Weights of a small CTC audio transcriber.
Model: arch conformer, norm rmsnorm, layers 10, width 160.
Training: adamw at rate 0.0022, 4800 steps, batches of 192.
Rows from block 7 of a small CTC audio transcriber, named by matrix and row number. Rows with one number within an expert belong to one neuron, the router's apart. Each number is 128 + 24 x the weight over its row's rms, rounded and kept within 0 to 255. All counts start at 0. Numbers have three digits each.
Before each expert's rows are labels from the 100 clips, of 14976, where the router gives the expert most weight on average: "loudest" is the band of the loudest frequency at the time of the peak; "strongest on" is what is common among them. Only what is clearly more common there than usual is listed. The data: short read English sentences (LibriTTS-R).
# router: router (model.blocks.7.mlp.router.weight, 16x160), inputs 0-159
# up: expert up (model.blocks.7.mlp.up, 16x80x160), inputs 0-159
# down: expert down (model.blocks.7.mlp.down, 16x160x80, transposed), outputs 0-159

# expert 2
loudest: 250 to 500 Hz
strongest on: the word "you"; the word "i"; the word "tell"
router.2:111135094127115116183145113119128175117144122123146139139133158163118167108128110135141173115094139140139141154136140144173165120138142119112103184102150147162157084122101142117119112138165141143183138138102110154149138145154099097125113102171124120168134141149159088113157144151137119137141146168161173090112104159151107101103101130100155163092124126125141112116114068111117133100134103110140123130155102141125143149153126100106074120146154114077090099108147099140149105152111137
up.0:148111112152156114103130145109121081120108125103157128229152111116166138113095150123097147114133093129125131097123148094173089138114108126161116135122136104135145110096133125125146131127154116125137143112127134113144122090078126139097117129083095182128108121147118114117114121176107122096109117114135112125140097103137132142136118117092157124115101148162128084079181122112116133094123122101090145142114143134168121098122122129154148100139094119127048168137132118110123129121141073
down.0:179135125134151107161133141105138108083100125173123086108159191128087095124110127115151140111092166124155139144129133126129109151113152079077112112120104104119148110146114142152140149121147097144127093145096135116101124129158146141099144111140144110155174168144120153138127122133106157094102117129123130119146117132143142114158115097168081198096099097146142106092109135100093143152114096142088111095083147103129083124144129101156154125141104138125111122118103163133115098148136108
up.1:132147180089148154122115130127158119123107159108143159114146103185112142132142124153107139146152122140111142147124120097125113119179161136174096125123147141134104134090096116139161132138109127171123098105098129139099148149105096127126126147096161140087135112098113137161109139146111143098126088169115089176127070130138117126131107091134144130086138140085141085127115110117169129119098108137143086111163145108096152139110136163146189100088151098141139117182139142136086111119128126
down.1:150133144116105075131088124134111117080138080133129128116107110124136134134139118148118081088163147144142110167182156142116114128121081120103109137140148129085110134152131128068141169128113112103150151107159099123177081142137098114106132158123137106149126150102162159116144127112126123108146175168118108136140114159119121146126176154165090107146162175135141150157119129090103090130141139116170099125129138104079123112153155109105108130137121131136150101169118121100129142120175093
up.2:115115178132147107152165124081169146123093119139134140132109106067134127117072158151173136160136128131114127164127115112117103125129101157122129105126119091147133141098137138159162051142100120110094140098144098098121097115105114112133095116119163127113138139149117169129138103152115140129125118135156150148154112120057092119108110119137138132196116127167119113078128119098151155145118162104112119114096133137099185128143139144136099130108129138106097116128119142119077113095124106
down.2:082161120105106104157166114124115149124111130122150146107113141066131108145144123115154126153144114123143108153115131167099153139146140141091109124153116159122120150139120098122140135087097118129135144129127126106123072109143125158116147165140119119153158149128058120139170113121123144120131143153106130129125188088116158158170132120139113128154126121129129134143135178106057173158163129164185127171121137152159137118098088129160132122147164114142119092137105171125122145176144103
up.3:153094143139164115129113112135102152146089129151103117117168154147151121157136146085099087147126117103130121146120105112121102123116153127085166082156128116090143128125130167129101135160118147115115165150098120126132086153085103117090206141089127093110124111100133148124154127164101144115166138099146143154146131169130122135149118127126111142093158103122107123092127122134154162107161133125137121106164143109167109131121161160153121090137157115081094148114143179163164141120112094
down.3:119127148124120135087170157145119163146113121152077160109162112088140141117099153103116103120117110124101166139131144109128120104081114175126120106074091096161112144122151122127126130084147097101139096141119099116147103149079154132081153109123121136103077077133154161133097140140135137169152120150156168134129145116091135126151126124099147082142127148118107088100128146137129110099122112088136142126089130163125125129089135132130161083120119158112157124195114129114148144132150118
up.4:155118115090134114149140176148146124092093109154136141111125129137155102126141094143144110132113091115140156070086128112104138120105171112127116138129129162152151115125096152109142133165106140149110176154145139125161132093138114103129134138100181145126117129161123120136154157118134122141158102114097161114108113113137111157103140099134112118118174172106135135151124078074148141144117121099142113100133120156108099101171107128113137149178137186167105134202174117129143093137133121
down.4:131126142119121124105136091095114123105119150109119137131079111104140173153108158152118100125111153145171126128138123166127158167141132104169127126148110160154087109086148143066135116107108109129128084104129099153152135137145146188131132125131141131174133103149123139161085091129093087106131139132132100122070139106142160141162148147130101154107094159133165118121138126125136133151100177168153122164099156118114101141146147141148117153077117131133098127121113183116094133137165106
up.5:122143098150156149163135154123126137134124111109105117151115134148168133136145098093133122155131190133140084113127166175105106119137156147223119134108098115125072162068095069155117124141116145146137135133101116124108134125118114163150127115133151131142151106069118143103126121178076137118111093146085135124147129134131148117124135118118090109176130119125105091142116134127173113143154113127114122139159141129126138132143148122127149147128142098103114177150122121091158136148166152
down.5:138133129097180105168131159140122153121105130106130129127111121117119139120123128097133138121127124134064115086124141156088121104122130111182119149126153121173103162080150131106131111150084124110104126171126096106130123137092160110087110115114119109132132154115168123104125125080108090141132130126130180127167171139117116108170157115139124103122146113158085101161150139142148115115128084126085096123178139118168150106102128156126162096154121129131149129151100144154098121150058139
up.6:122140120114163146137154150113127145100123158100111150104117120146113100101109130095146155147125138147158148151116124162101146091126116140111115083109136160143143118083108108124072090075150112113129084106132106150147148096126084126162104120133084135162167141138127136102070111137078165124131137139140118106089059110107118097073131119151156143142112111110140143122149174132099143105136130126138094133140117089121105139134116124146163090117082123124122105128121159142147075115101156
down.6:122206142154133135100149128104082139116123121118100145109146134151136081086139117095157141123133111101123137113160132112090138154154141172113154115155134134150078114121122160101114118105125130129171115142138095140141119095131129168147139174131164112137147167123117109151135125141118161120120127155089141145097152122141136124154089143154156123136144149098125141139137148125076123108139120136150159137107157118199146066137124108142134146118135105108188137116150150076195141152136140

# expert 11
loudest: 250 to 500 Hz
strongest on: the word "then"
router.11:167101154168111130095151139126103143124108161110117166135121144112123114103082122112170136109136143131098110129120128099149132178053109114144150103098119091095111092120142149108148105102130142099109065105170118122094100080114102148125116142139129112134120136143140139134147107105133150126119127116100146093137109130085132111148145102162104149158120132151150169113150180123136087116097191094113143128120153102133132111093129148153156136135111109155144144088147174109134172107119142
up.0:126148096108131128122153113150162104096173147137158150109160123112122116136129099092097081125167188132124155140141125122156089108137124154149109112124095159142172113144133145121165127116128121131112128129185118134093141136118166145086120125089134151105115105081146124104147083092167137155090115077114119119090172137093126130096122093118127138132092115080083156111110145140153105089159121108122124151163140144122131120122111120097162153114084088151111146125137130112111134151126090
down.0:131125091155111152144170081142132095172171168156116110112161167180113099151120112168178105100116130117164121142171125119098157118143133114102156116112150125132121133158114114123163167130107128087152102172116094115106109115160158133125117090140167181107151132084162111131123118148105157129149106159111145127102161112106151135104143113134112138134095176126161124150119136095131143160117144154111108147081154141137144132119160126104068126107113139136098105132144106148136146133114141
up.1:083140092127146117119132140157106131157125123080099137134138122128099096140155191087140147127127104101120143135104127128128125116120141123134136158111148137156141115104149111147118116125120119123150108153110106101066160087121144096138131159163105102132151113094133103172185155135122137129132124086109147135157104164159174085157099134129124080076106107111149097144120159130152076166124140163120123077131131110104163123145111101153152102150146152149097113106121127132121097178149147
down.1:145152115106132115120113157217121102109133126104137149153147113080134112147138154138144170124132119107116071139145141159110124116134131129150099114111160126091114142100114129133133162117136115060132099182138111132106152128117109142100085137131114146172159127123107101097133125096115158096121085113158129178150115139149116107159130145118124182133111141127120125131158089148166122121171191127138122106140164157146127092148145103148111108116144092140142152119079118155140129151113094
up.2:119095118142141107119115141106156129135117158125115133154133123136168131140117159104131131140112111079152126130115134182140120141161141124192103162139170115111155111095162113146168069140151130173111143122130159107106160148156113125128156141147132110147117108171107103116118120129093099116129102152127076202136155167110134131137145139101140159127144164145152104162135113159129071121151147144085131155097147146147106119140120098118097148155164066151130131125138166109134150096139130
down.2:103127105170101109138145164126098163127120135133084143145163095128166148160086130109112140161118152113133145156110160132117160159165146136158121139134098138144137150117172120118119135107153136113102115154125107124078148140136134144154104140120157116166133136104129137113130132141108134118123106165104170111111148121124070134099157143170111138150159129141153133154125119144125145140123160071148165164115170130076150134148079096114083163180165107133150141091093132129153163104150159
up.3:082146126156180108129153137104144159131128111099135114131148147125154096137162092143141119158146172158125129157136108134161129148152122124188152063154100126152094125161125096154099095160123127133090189109118130090153141108104122143139145110153174132137115113094148076164101130139126157167120092115148103109153132156143154129085129118115139096149089130100142112141126117122141135087198121141119140116135136126089121112119124122090148151149140097103122094143145115095127126121147116
down.3:173127117109136131130148097125128133112172095104130163107125153142103169122132099149143124128091116155121147130154124129156164131157129151132109141096154108143177120132147116100100096152152116103164146150133126116126126147112091120169121088159155144129146156066125077137096081111127105134093144132152107138091127115130136145117162142116130117147076144115148103131099075141112119130127102138132151122163144096133066088149149163156135109180146170127160140122154153101084126162152121
up.4:155184134132116125145079136111119114126171084122140153103120076122175128112152085170146122181165121131133096092145108110126142153138120119154140127126142143152081130125119110151131119117129132168182096096071144086098109128177115135106128141083108116141150120129160160095115150173123144152121144142092125108109143154147110122125121117142137071129134148147113134103116118158129103111128133089138057089178149133160108132146133119133127164126145141123148144106157099130141143131127135
down.4:134113125110123085136105099054089110173136155161105130126167100158172177148146100126140153142184150098132131135145133119152122163134122158079154109131160107110139128161134130114102134114123179197144106120121135138110128169123116149131128090122130112165088121118136113114163124135125138165095114118098109134106149131151105141114120124110138159144121102116118122103112140170119155140136104139149091163098114181129098143104127157123114097128094156085152133154094127138087099133132126
up.5:124145115114118147151130161152100143081117110108161151124142145144107105145115127144148109126129151130138102154084083114151138124156122130092131138104133148142150135149104125140153086154087120082155171138105131120140118116162162134099104097111092154142151156085135212123170134123117113128120119143119171142135109156115114149111127095148141084083150129148174129136119097084102099138133125122108094118126106117121135118153127137164162136075093182105126126145156149127108109184108155
down.5:062162109121129115139177131118112140109129078144099139133176117091170104126169166138151103113132122150137105133123150175098159151135103160161144139140103154170140121147144106120134120137146123149106124138130132085122096101112142091136152103133102156183119167094158099095154122133125108105069142126140142145142166101120101134098153178130132114114147110119141129167139136125117135146140121139153137116143076179131141149113108145101082138099133095099117082112114125125122135108137086
up.6:125120109072138154130110177163130123125118119126109117100088136128160089108130099142128135117113103155148122103087126101132087103124120089107096158147117129144154125150122135106126106104135097067120143111130117150173148122116080132136120154150063196158097121137099110125121137154168182121133139132109146112122090104123148102122134134123126116132175081141123112149112147130143135102119158100147097123175157098152192104127101120125100141128120138129111093109139132123091087158108136
down.6:121121105157120117137125144149145087152100092103108094144102129133150140127112158140122162117121143147106107118156138169104090080106139175098161123157127143158119117139084137115109152109162143153114109144157139148118125170155184107163086070089092149149116146148117087119114119128169143119113117115120155130136141124116098151132153136116150125093124152150110171108141094119149141127123133134156148102112153141168063151110136095095088169108114135120086133114126169111146144106088113

# expert 13
loudest: 250 to 500 Hz
strongest on: the word "you"; the word "do"
router.13:120126118115178097120194103102085106140098112103141073124163124102095157144088157133133162164140119157160138152127137136150077153125183170127134109138117116109168123109100121152114149124141150130111165124134113102117156092150140132083106120135129170132139103112114101121101125137140165118143104084161103143106105137096129118100124147133107136117098132105124096155138083141194132136128124137116134146124151100131109104110130139121085099100141140098125139142183096154088124143141160
up.0:149127117148160122110138105073113112114113146071111147163117145105112121093089127150153137087153134134119131164058143137148148119094147112104127145134125103148128202108119133108121134115144111124122142161126094133121113142115140133100095130166103134138128133166123120112111116105093152093121139179105160157183130146097124120124157148120118116169116098105133157108142139128147153167082082103148105151116164117129106066114074130119140107144142169132094146114128130112106110105146104
down.0:147124130149117122156086127134157102121118086126144142108133091112109130117151114143118158088108088121140123135160111135137118089097100131122128108121122121121187102120128168146103153174148141086159107129134130126134156113101156168149176120153080166102148125094118119098125110108123165157095101126142086153135106166135108162132143156119149106112147145168077120139142159143169162157129105100122111163087133135134129122133131173116084143095094141096141125080108122131102067114128138
up.1:134128131168110109133121122135160149154142119088116127162113101120172166167185120099136162147116135160134125127151110095129118100126111112104131175092137124194117105113136118144157125159131125158141135154096121136118153138129147117109150129093115094128128131105131121113124117166128157154157092111130130097116147142121117153082153117143144123151094135133114137105114118135101150157123173142131106161124082161117212158168071110149166131138130150060122122120119113117105098131133082
down.1:120110159149141136151139088134144140108149156131127165141117143164106092138123166161125156100139120146167118129136139134143093120136149195113134097133164105136124117144136166167110134126145123122125159114174134116147102150110163117100151127156111144093077098150099162143109156124116133143130152126127129127147114149155115162101130098120168092136147173109118107127134105175169135086129123146106131158118143121133096136072143133118130131125118070103115132182178101070143120181100111
up.2:106138139101186135147154112106182185117114148117064114174138131147146143111110129096106131155132124129123127110142163127164105133125140162182134131148122136111127087129144136113131133121129127151130132056121104136100165153144060141147136126110131110126116087137119119146125114103133099106179143112141118150135170096097131130111077072094117140097138132121142143124137110104145144101144174139140133068107138114157131152120133094148163117133130096083125090124112106118112118148128147
down.2:086152175146176122158092124101162137111121130091116099164103133163129085124159108100134130128124092103164103085093147159105138159115149121123135148106131157166120131129159123104099127114136126094112124166133133113111111147106129075134141138128099108138147126112111123113159177131139140121073128116158110145174135091116141153134160138115137172081158138106143111105138098128104144118174110126127167118146111146188167133071162114126139130139117141115148100097099140110148147114157102
up.3:106170120121132102126132169147175125114138146139080163166139136119135101091124096142161113120127116131114138153129124135143127083130088143173113123102156120150087134080173115126129147113117132099131128116117082138152123113127147163127182121165109124095160163128128120148159134132109115169154130149117130099140128095092141107104104102119086120129110147141086126122118096141184127131126104117074136119126107170109133108174137064106140126139079092132106119157165135132113084140162146
down.3:097168100116114142104143063180104110152167175128137136147148169107114144123109113106143155111138137123135091174133172138133132143151133158125122163128130182155061155167146121129143119094182110149116150110138120116123090124095103138082123085142135102130155107121136131139155140110128114156100128120108150139108138098131127139121139109133158102145115150148097160132115129142104145123130170135165121084127144132125121108103090139117152145114131104087143045149107129137105163123123141
up.4:117172108158109139132134153128099124143140143126109144141098158128119133140106115155123120122132186153124106155056156106147145183150127122154117157118106106130126112188149134147097105122115108103132112132119131096133088136101087139077158152136117140111100188083180124126116127144090119164115076132120140147155074144087126113113147106124138104103107096134083121110116135160145133140125118151132112132158106120128109112100142125131131158129103089113104151126128133167168141083089150
down.4:142131167108082088115136110131130167136154152137099170153149112113147123084120111116129146116102165177134156163132134103088109132133101104123148107120130145135136094137128144171145147154090132138137100165149107110110115076153108186128138146113134131133107134102171105111165133094130121171168129136072135079126135154116116132096107131109167136129133178182134166098131120081108118141143117145153117083131145144114092147149098149137101126103102143115133097119097124146091115111142110
up.5:167172141096160100148081130160092123108149114116131132146143129139109107108104137141102110221133106161149127112145158127110105116139094153126151123118137107127123107125182108114107124138156136132110114144162122129077117143185131114150110131062162110101136115137124115117109129128130122125103139106144112146149161123115145114094083144140078105123094136151117135134112150099100160147097185118060136081125172126124123107151139126134134141118108094150099117114127133148117147097104103
down.5:140105152116126111128083144106161125155118128111140119101128099134134102113154104125154134128123050153152085116111092131131105102108117124106093135136080112158124171140153170129086124087132116147190139144157090161115102128107125116098160141093121087118121132147116145110126161117128122138103120130138123142131138122138127144157143143139134157105143134066158118147131101149105139070113107136082147123124142114219120175127122110119090129110117146164147094089138104127141147109130137
up.6:139098121157159188145123151106138132143106158068131173186125108120164148166127123118158144144147111152143109161102105121128106104123110104096101130121143126148141156094122111116142113109141135128112122117123096114136079098127137114100133122126121148126136110159123138079089116150108148117143090120105109114195134162131107143097172131150122120141126168108099153086175137112163115171135112098102135129131129163100178110121080139171144104151124153117091139147126122109109103087155117
down.6:118167135100125126128106108172122095131141113107103114131131128118145138116137142140104160130155142109140148113130152136157156145139140134143157129160156110096223105132132164173085161133180162111111120160146132092135134103114107132151156131147125152110113120126137104147133151113131078139109130142171094117147116149144150112114109129101176094137134138136122131112091143169126174126155118123129132111090101112125145120134116197101123134079148096099158129149186126093140087169126104

# expert 1
loudest: 250 to 500 Hz
strongest on: the word "he"
router.1:130104125101132072097143163137126123106177097130130157131135137065116094121090131164158130121161097157130114109151114108106138112129099109130064092093114123156126118102127113102132102083131131148141112166126091109127151109114162113105145124148162122128110138098170114128135127118109142108125077129148099109145116105062133159116146109130104171169139156135137123136117127128132143153104101135103162158113177172109126149099138130064168125128105127125104117134097140143104157152100112
up.0:130117133157132143134153106093160114123118130099122116119129128115154097131156154112169128123123091148120158109126109108132131163085121098172108111146138142121132137078124143140101053149157130136112113124134125104117130129136117112090136107155103136122130165172122135131175160163164148135123131115139132141161085210104120146147153111137109171138097091150179197137134148091134143092113150145116115165143108157154131118135121133136133134095140167124123147108179175092141121136119151
down.0:107134130150119078125137134140107145118132144160111124121128074088145157090108117101119140148125121161111073145139149173125107127151141143118151128110097155147114095146145090090138109141156112109070106121138145087142085145156125124097119112125154110127144129118109087145139104076152119115130141179148106107136150156118119125100134138165086147121110153123153080137137112169138141119191163173137110080127099129114116144129105148149178151114146103136116120080112089152159113116138120
up.1:162116104116153106111137182130147138139099140103102108141116141148165115130115134118117181105084128113126105157115135101137102113114160137183118115102152159153112167118145128137170133078107138110128160133115126132155168116147141137099137111153095177128113114141085103136132166127136125111154174182121129163111103127143130085132163148151153126076103152104151121078132119120141118115119093098149108119106127119134144118135108066129104089162159100140156137097150117141151138122138187
down.1:116099112147122123129153113138139111154083167136123134133204073122113150145097126110154149106141112147116155180142155096101107120183144153112121106074134160152095123120090109135162116107168114147146128119136123098098156102161165127096086092093128133187135116162115117112110135161095153116125148146149100111124123143145125139147157181131141155147145134146145109141149165115146080088148107140108168126088134159143147171136108159149143112119132119115137125104123106119118140133125132
up.2:183117131147161126107128065123116141117100129129132136106152112135093113105147144110123057143148151104138115108067110088176137139101120118129151140166073096103116109151097150113102143140139166142158110138147141093134074108159095095115098113148140157097154133164103107123127127102133147126169116165134095147121103156109144123130121147117151137108144137129153134155138083157122128123131116134169120132101117125139164145120142111156177122144142146146125127183158087098156123161115127
down.2:119125141135113148106153116124127115124142153116102142139120172146136104179151113136105140127125117116161136106155113107114132135097113119074135159141137163130141141127128115149124172142169145075178146119163123087178089132129129131137136165111147182127132118108121131162112085132114097130124153125154122156098129107145175110120120104121174129130125141144154131163109142134101124098161101128168149114082086116145132127153115176169151160105167154147132096111124154137183153161131061
up.3:128109099122137158102167157117128113126122149107147129118150115130107100123115126108103092107128163122142149122129137129171067107120119151091172115114125075126163127131151151128107139124178088113090107087135112149103140175073114115098091140182104110129135134133105140101138135122138142101104138107088121146103089102116101117122121150108121149118134110088137109153130127180156123083139128115148108134147166092153142140128129073133097113084126107094114185106135083126140136158123165
down.3:124124103117109167150097116152107114098152115145099134098111104118121150149148110110160120109077101095148126071163127125117128101095141119114162123105130111112120149127126122130114167090133163118101110149159132169085120132172146127111155115159135126177152173086135149159148088152127145144172108150156086110087127128128155126111160123102143112151119127152181157110108146155156132153098128104085130133138161138142144117143114127127196130102098133141114105112105126159084122156112091
up.4:116127121127153145093103126177176144098110137104141118140120121163126141117166116121140094146111100137087137156087138145159084124111142127129127133130116151131172130155149127157149149131068074149157142141091140113113140091129117120119132107137113112128133140122163139131167140075125140137130115159138129130087107112173105136125136153136191112132140120155153132171104078079167148136102101089142118132171114150108163147156180102118135120101158129121116149130144073149137106168125159
down.4:089158142130141140083131097166120113103102147095158146159174106110105144163130103149120103115152117121087090153103159156149128094142103132113157115100088098128099084126180160133139111090146105102108160111144096118121102115153108138066122156087100110122151170126133104116105130075133155136095119136171108141130114141114109153110135158164162127111152130134100164130127128131124160123141149118165144107086145129111167120137134134119089098152147128112124083155105113162120142133101129
up.5:131168094124137110161100100114158175128146140136126104104138133136163090138092142104122077136126137109132080113105137132142164120133124114089115096172144092160131146130108083170117126142143123150111080144116126136126146123117163145172131139137099163134120055139092141148133111134133148098100080107104126124116183140146126146156125162162173108070171139149115143088113160147105121144086142124122095140111120122141115122147114127115149162138133132174148128155135148177133121129132152
down.5:115121121131126076155144172119120131121133143124174111122083138138126145091117133147155093079223138140096128155148154136140087130141084111107137122117108134143135122145127134074122134153166124088140130118125158078139124156120148165117131098174161167135097121125148125127097165103134145152143087163129135131111127165091129102115112124157128094112084107104127121140068148119140125117156129134104124121112147126168104122150146148123117134105183159135116141124132123067147128139123114
up.6:100123148096152103138149112138107121132115125146125100147143133132098125114143154139138097156105095161147142122117168139148097152119147128112109097133162112081173107111165147145140127085143152115102108114149133121164090129104099121084167145139129150112146121132118130142089204190136139147134147070115133145163126157129111071094130116112128124143107117135106151157152137103166121079128168091124137163167163142147109142172128126109151100109143135122106150130162142138163161133165135
down.6:141102167166140155146141110143093165104128122143112156149148142137145121132151098136136116113138179136100091114124133168161117097170138111086141104114179086146111103154131189108122120101150115125115193119167148148160104102132100125105128140150145132117146097135126111142166170148149130147117130145125122132113076128140093126185129144138134095091103115126141087103137099118173143097134113133147141094166119129137106152149116162125127188116130153113107106166151118167104127125105139

# expert 7
loudest: 500 to 1000 Hz
strongest on: the word "that"
router.7:132153128157118126126099102142131083138152147122152149108097117131140183134116113116155142157109176125104138119113140086100123129103147143110109126141157122176111142108126141097139147096093128156123100107112155146134093138171122168113103139088122089149159140109121136118107106107091121169141122126138154132149153157158137126153099134154121144148123165131109137119163164151146135180133141160169080162168076132087150107142145142152137104145085158123156133106065135118115174098143101
up.0:142120135144144131095099130135137162121150104115136109101088126120153102128151155134133117148120118142168140128116154114134148154135120164111091131144066106119111125190142153119181111139155148148108127120132145115099105131134126133113105122110169118078129071113093104118074116119142101127155144123135104128104099152100131134092071130126152067155132166119149124137175138111113135150109115140101124117161109109156161187090095159127164171113136132123102083141116109143122144159120087
down.0:119111142157141120134122137170147148128141155118135152111150129094115158101098109144181143152123133118106163182135152108134165068096109174125113103122115129143130147085126154150162144107127104120120137172129104105093170132110104103130124113130110112118144190123132086138122097126155129118151113095139136094133124127127097150106131175108140086117108151147130131130117112170137142059072110097129127128119138135128156111143148095163152111117148140169170152119106142100114182094121153
up.1:115119113122135132159142104137132118126087178131095079110130101130117119172142094128137087150117162077148143091152158149110167158123128101132151082114101135172128105136186077143137127129139141150176132123077162107097113099122122128071172149145094126148110131116161120119119122107135128121119102104119150145120126130102118145117120145136084116115102153110114125150162110133139087155119156136128125124159102105089109125167136150085146129135144093099137184146154109122123092148098153
down.1:135122113164127145132155059144119142107121128135123092094170149105131123127137163171140089114082125094139136156165093146161121126143110125107113136082092153134136142124098099126112178088166159110117104113155116131103137125168124115127124123116082172087138137151132132102151151101142081128102148142146155122137155151139139108139111134123111111123089120171170115127143112159113130154095146108090165113079136078150077118127119149166179130100151118097142145134132149127152121141127133
up.2:112118135108126125118115118149119154164099090139132146162172108112129105111119130089113156153086121104149108110162155162144130159119121142115169137106105127154181101183144114140091091150173136133167136140115146078077126090089080110134149121162078124168131136130123137142151152163117120134136120182158137156153147128152108071144139124113124146108090103139098119124154137076112136147100158135119146125128136154107106103147100119156124166099133112130122156130126121142149149145086147
down.2:097099130131132152123126105147143150117135101123157196160126136108097111111116118147144099122112126129096132156118153149133084130173149076081140133102090166136149099143097158138143141150099169152081063180142125121145125086143098114140144120100087123090139148168147105139131119150123161166126100154109119096158134159125111109169131137141126120161126143144150134149121100131124160166151142102128175125129150141112081103154091136107101164123100109134102113155099129133125126128103114
up.3:103102116105143137101089094132149098151165165119123139147122155132136119116134102137131112130144099106109113146103154102130153143095132139075142177138131160136158059151176146126135106148111142122124117113149176125131117130090090132110105101149131130133091102114132157118124150156176137120122157130124137126079077126150150074146130113125117097112151132144111122109132125108129120117132133087166160125119118154132200098190108108097117166137151138173129118096117111108091148161114106
down.3:130171160107111151168140107135128155112154133191123124106184117132137065130112120139107123125117112070135119124128168142109128149164125116124156132123122152134091138125158152107151167143116136129114126205176089128111146116144122115141131131111110151146103138093151073151140152138185114122151124133103133118121174100156124146133083126138149111146147199146105113164151128107086124121131129124120122156152149104142141130091118125095105088133101144144151130105113150139151138162117101
up.4:134129125070126073140132145143127178117112149132154106090109125109211158147131127105132068140103158136113124080104082168109081137134150097134141151136114108107119128132115145119111140122117101165155117101132108128121133111151142095099157160092107124146113085125109149141124138107132153135144115087121140133129139149153139151123110155131143119109129114113217111136105113121106114143155138129168113149129075114104078101124116140107119154113129127114128116127135102187162098129118113
down.4:084118151136103136173125134096123085125143096144132129098125114102140135115111152141143174132142144132163135119130126135150156177121113166098149148117135099115120148200120121115142179145154120138105121091128117129144153166149089167146096079156124121097117149144128128125190082139099133082101149156114161160089150110102184143125167135097130154119158137125151131125110111123134092074127160152109150135130156120153125168148129138108151086138115093139130166129120117116110147131143125
up.5:103115121120119135114107130169096125102120146157095119090107130131111118187113095192125090135160144148130136129099097129127160071126127103120109144151110135131127107140144132136105145135100094071154157086151163157143132136111106112115138146145143129116123111146132174132143148155156134138139132154130122169180132156147150127136113069124156126089127106152150108133115108149143141112110090163168114122203105111090102112158125178103090135136115129126143149164118095089151116130118129
down.5:152151142178089125128089137105118135144132050104173099103133116122129120111102145086132103085138134132121173097148093157148140130125103150095141111114088161115107128147176151105105143117142132115164149071119126147131113154168147150085111140130109127097134119086135102153125139105096138158085155138163163097120136093113167109141137094133165110111135100110117133117107140141124114126159173112103108112101150119085129118095118131142126125102125143066106131156120134168134140141133142
up.6:118110075156151096175143119141160099130140119153083139161130104133150142156144104114131128143156113121105123097118081172149130162136147117172144155163148138141143153131103115157163135127119120146150132159119134088122168130137141166132124110141113157171128143133152149146142123117142104120097144154139139132073129136140132062101112083107137151158109122139161101155135094114153124111171164122141131178108084177117125108162107103146064122110158157136117112114132100101152127095134137
down.6:188160109126117090158143100138121109127139126149085130133144134110129106127151109151123121161118149111102082143125138110113161135110085121139165170123140105109125108152115128131122179143180100107112127146135081166098134125147132127126065119117153117133113130142075089136116118144162116120132117148107133124140143116125114160106157138101097144161146149180113115148134116129112146102098112157121169101154101122134078170115178145112142119110153095182155096079125116138129123133072104